python train.py --dataset="photos with spoken descriptions (Open Images, Localized Narratives)" --rotation_deg=10 --encoder_activation="gelu" --encoder_mlp_ratio=2 --encoder_head_dim=16 --encoder_qk_norm=false --encoder_inner_norm=true --encoder_layers=16 --decoder_width=128 --norm_pix_loss=true --eps=1e-08 --precondition_frequency=50 --max_steps=7200 --epochs=4.5 --adamw_weight_decay_other_params=0.01
Rows from block 0 of the decoder of a small masked image model, named by matrix and row number. Rows with one number belong to one neuron. Each number is 500 + 25 x the weight over its row's rms, rounded and kept within 0 to 999. All counts start at 0. Numbers have three digits each. After the name is the row's rms in percent of the matrix's.
After each neuron's rows are labels from the 100 images, of 14976, where the neuron reaches its highest value: "top examples" is what is common among them. Only what is clearly more common there than usual is listed. The data: photos with spoken descriptions (Open Images, Localized Narratives). In brackets: how many of the 100, against the usual share in percent.
# fc1: MLP up (decoder.0.mlp.fc1.weight, 256x128), inputs 0-63
# fc2: MLP down (decoder.0.mlp.fc2.weight, 128x256, transposed), outputs 0-63

fc1.195 089:434509495516503496501523503523488513499481476466505475505472470455501527520522492479492500499461524524500500470517507519512525518500488478501464506478502506491542513439464507537454483478451519
fc2.195 081:498523505510508496483475524444498505488511539499498519493488502509498482524511524491499526518471490461517467498474460523520513503468578465481427546481519492536468509473483495505499490477485479
top examples: text has "sky" (66 vs 24.5)

fc1.197 100:510499488529555477535491506548489507524506502516537529515512505505496509531494490487448458501538496511495537485463529501470471486493506498491518519486440507510522483487491520459500532550500501
fc2.197 105:459498490481554467522447516513524466491432514509499514474537508514497492502505551531508504453473523528501515487496543510502537496465454438475532489509458513550520518525473495496484493487519498
top examples: text has "grass" (27 vs 9.7); text has "plants" (26 vs 9.8)

fc1.191 117:478512517510519481490501512448470515549468442500465521466473506513459495498471470541509543506470514507510488459521505490524479452516470508497496543489473481453536498485504513532464507516517535
fc2.191 139:485510514486551521474500489491469504469500503525535534482482530478492466482526518466498544505515477501471488518476515447501510529504542493531496502511555479528505480469541490460496521533510506
top examples: text has "grass" (27 vs 9.7)

fc1.88 099:490485495457524509507479520528459539494561490510453520512489454491521526503549541493489465512501508464530502507468478495497504490507451502477513502492455544438526486511517519498507455493501509
fc2.88 092:519518509494542476513529488487489503491484493527469541500466501472538485559515508500534508500485499523492524463498482539480507497526487519511501495474450531513481490500491494521511476537524487
top examples: text has "sky" (54 vs 24.5); text has "water" (28 vs 8)

fc1.253 085:523454462479472501484521537498481491453467487495474476474481480529519499507495494500488488506490519482504528472483491478506437475527525507522502481472477507489515517490485518512469503482478491
fc2.253 090:511519445481536513519520508533493512492503528506509512510528451534549497505516484468496524485492516533521471494479517479506467504509509490532514517463489540523480467498472493550485513468495518
top examples: text has "sky" (62 vs 24.5); text has "trees" (58 vs 27.2); text has "buildings" (34 vs 10.9); text has "water" (28 vs 8)

fc1.237 130:475517485495490478492516497498497485539537537514491491490513476512488539525540461517495453526506517487519532469494472527520499478489511491497441461554508492501521458453474525508460512542496493
fc2.237 117:493515500472473515497476444519465503488467439455447490511521484515500487569506528514490528514491509498507525524542527509507486507504509468537552495560535451567470486479510508512531504502516514
top examples: text has "sky" (72 vs 24.5); text has "trees" (58 vs 27.2); text has "grass" (26 vs 9.7)

fc1.40 100:512512514473534543519500483475504499546447510476469508516511489520493491485497435541486467491514522456540496460512515518507479467490508513501515520477486487491560481515480496543501468538482520
fc2.40 098:531489488464522471465501487524495519516446521521521515531531508498515454514529503546461499443468519510473493520530513509494535480533509526503452504490508509476500523498563505523516514528511479
top examples: text has "grass" (25 vs 9.7)

fc1.61 099:480516510496493485451497509524495490472544494486468485471478495509495530500471488515530517483487592507452536513541498484503522492501468519525467476473485510500482558464505470472510509478503449
fc2.61 125:468423486468453491487506493472491550508480529517532485506495497490489488522476517522493466535486564531495509527503467484506496505492567515536487517495506494504498513512518544456520456471486495
top examples: text has "sky" (53 vs 24.5)

fc1.85 063:502544488503507506491499537498410540464502494458482508538507507495491508471517509504484512533464532506484482491503498511531525518493459475503481507482503491489476488464511571490497486515510470
fc2.85 054:492453503488520484485519500512468522504498458448493510513510540525522478539501512491497530504481555445486514473499493536556502503494533501512530541488483506518529563469485507492516498492536454
top examples: text has "sky" (49 vs 24.5)

fc1.131 107:496541477497522482450537541526505502504517540476480477519507500473491483528535504493516503551464510471498484493526504485500505481519501519511545473486500503551530527540559509456443462552507529
fc2.131 095:469519518499461467457540491488490512507449481535490486458509455479515478546508491510524488505486492489510470496451521513505524482462444536497515508493510483511534479511461507504481491523495513
top examples: text has "grass" (30 vs 9.7)

fc1.209 112:506463504526498519523507498500514512488466513455475541525501542477526502435494506523467500481505482524479491516558516474510490502487496563462518517485503481522517560492506488442466501516496488
fc2.209 129:487454486494476497548517503489491468539500500509469495458472501519542483533503518464484456516545492523496494440533537499501540470486507520514518538472531479476440493521484531507486509544490515
top examples: text has "grass" (31 vs 9.7)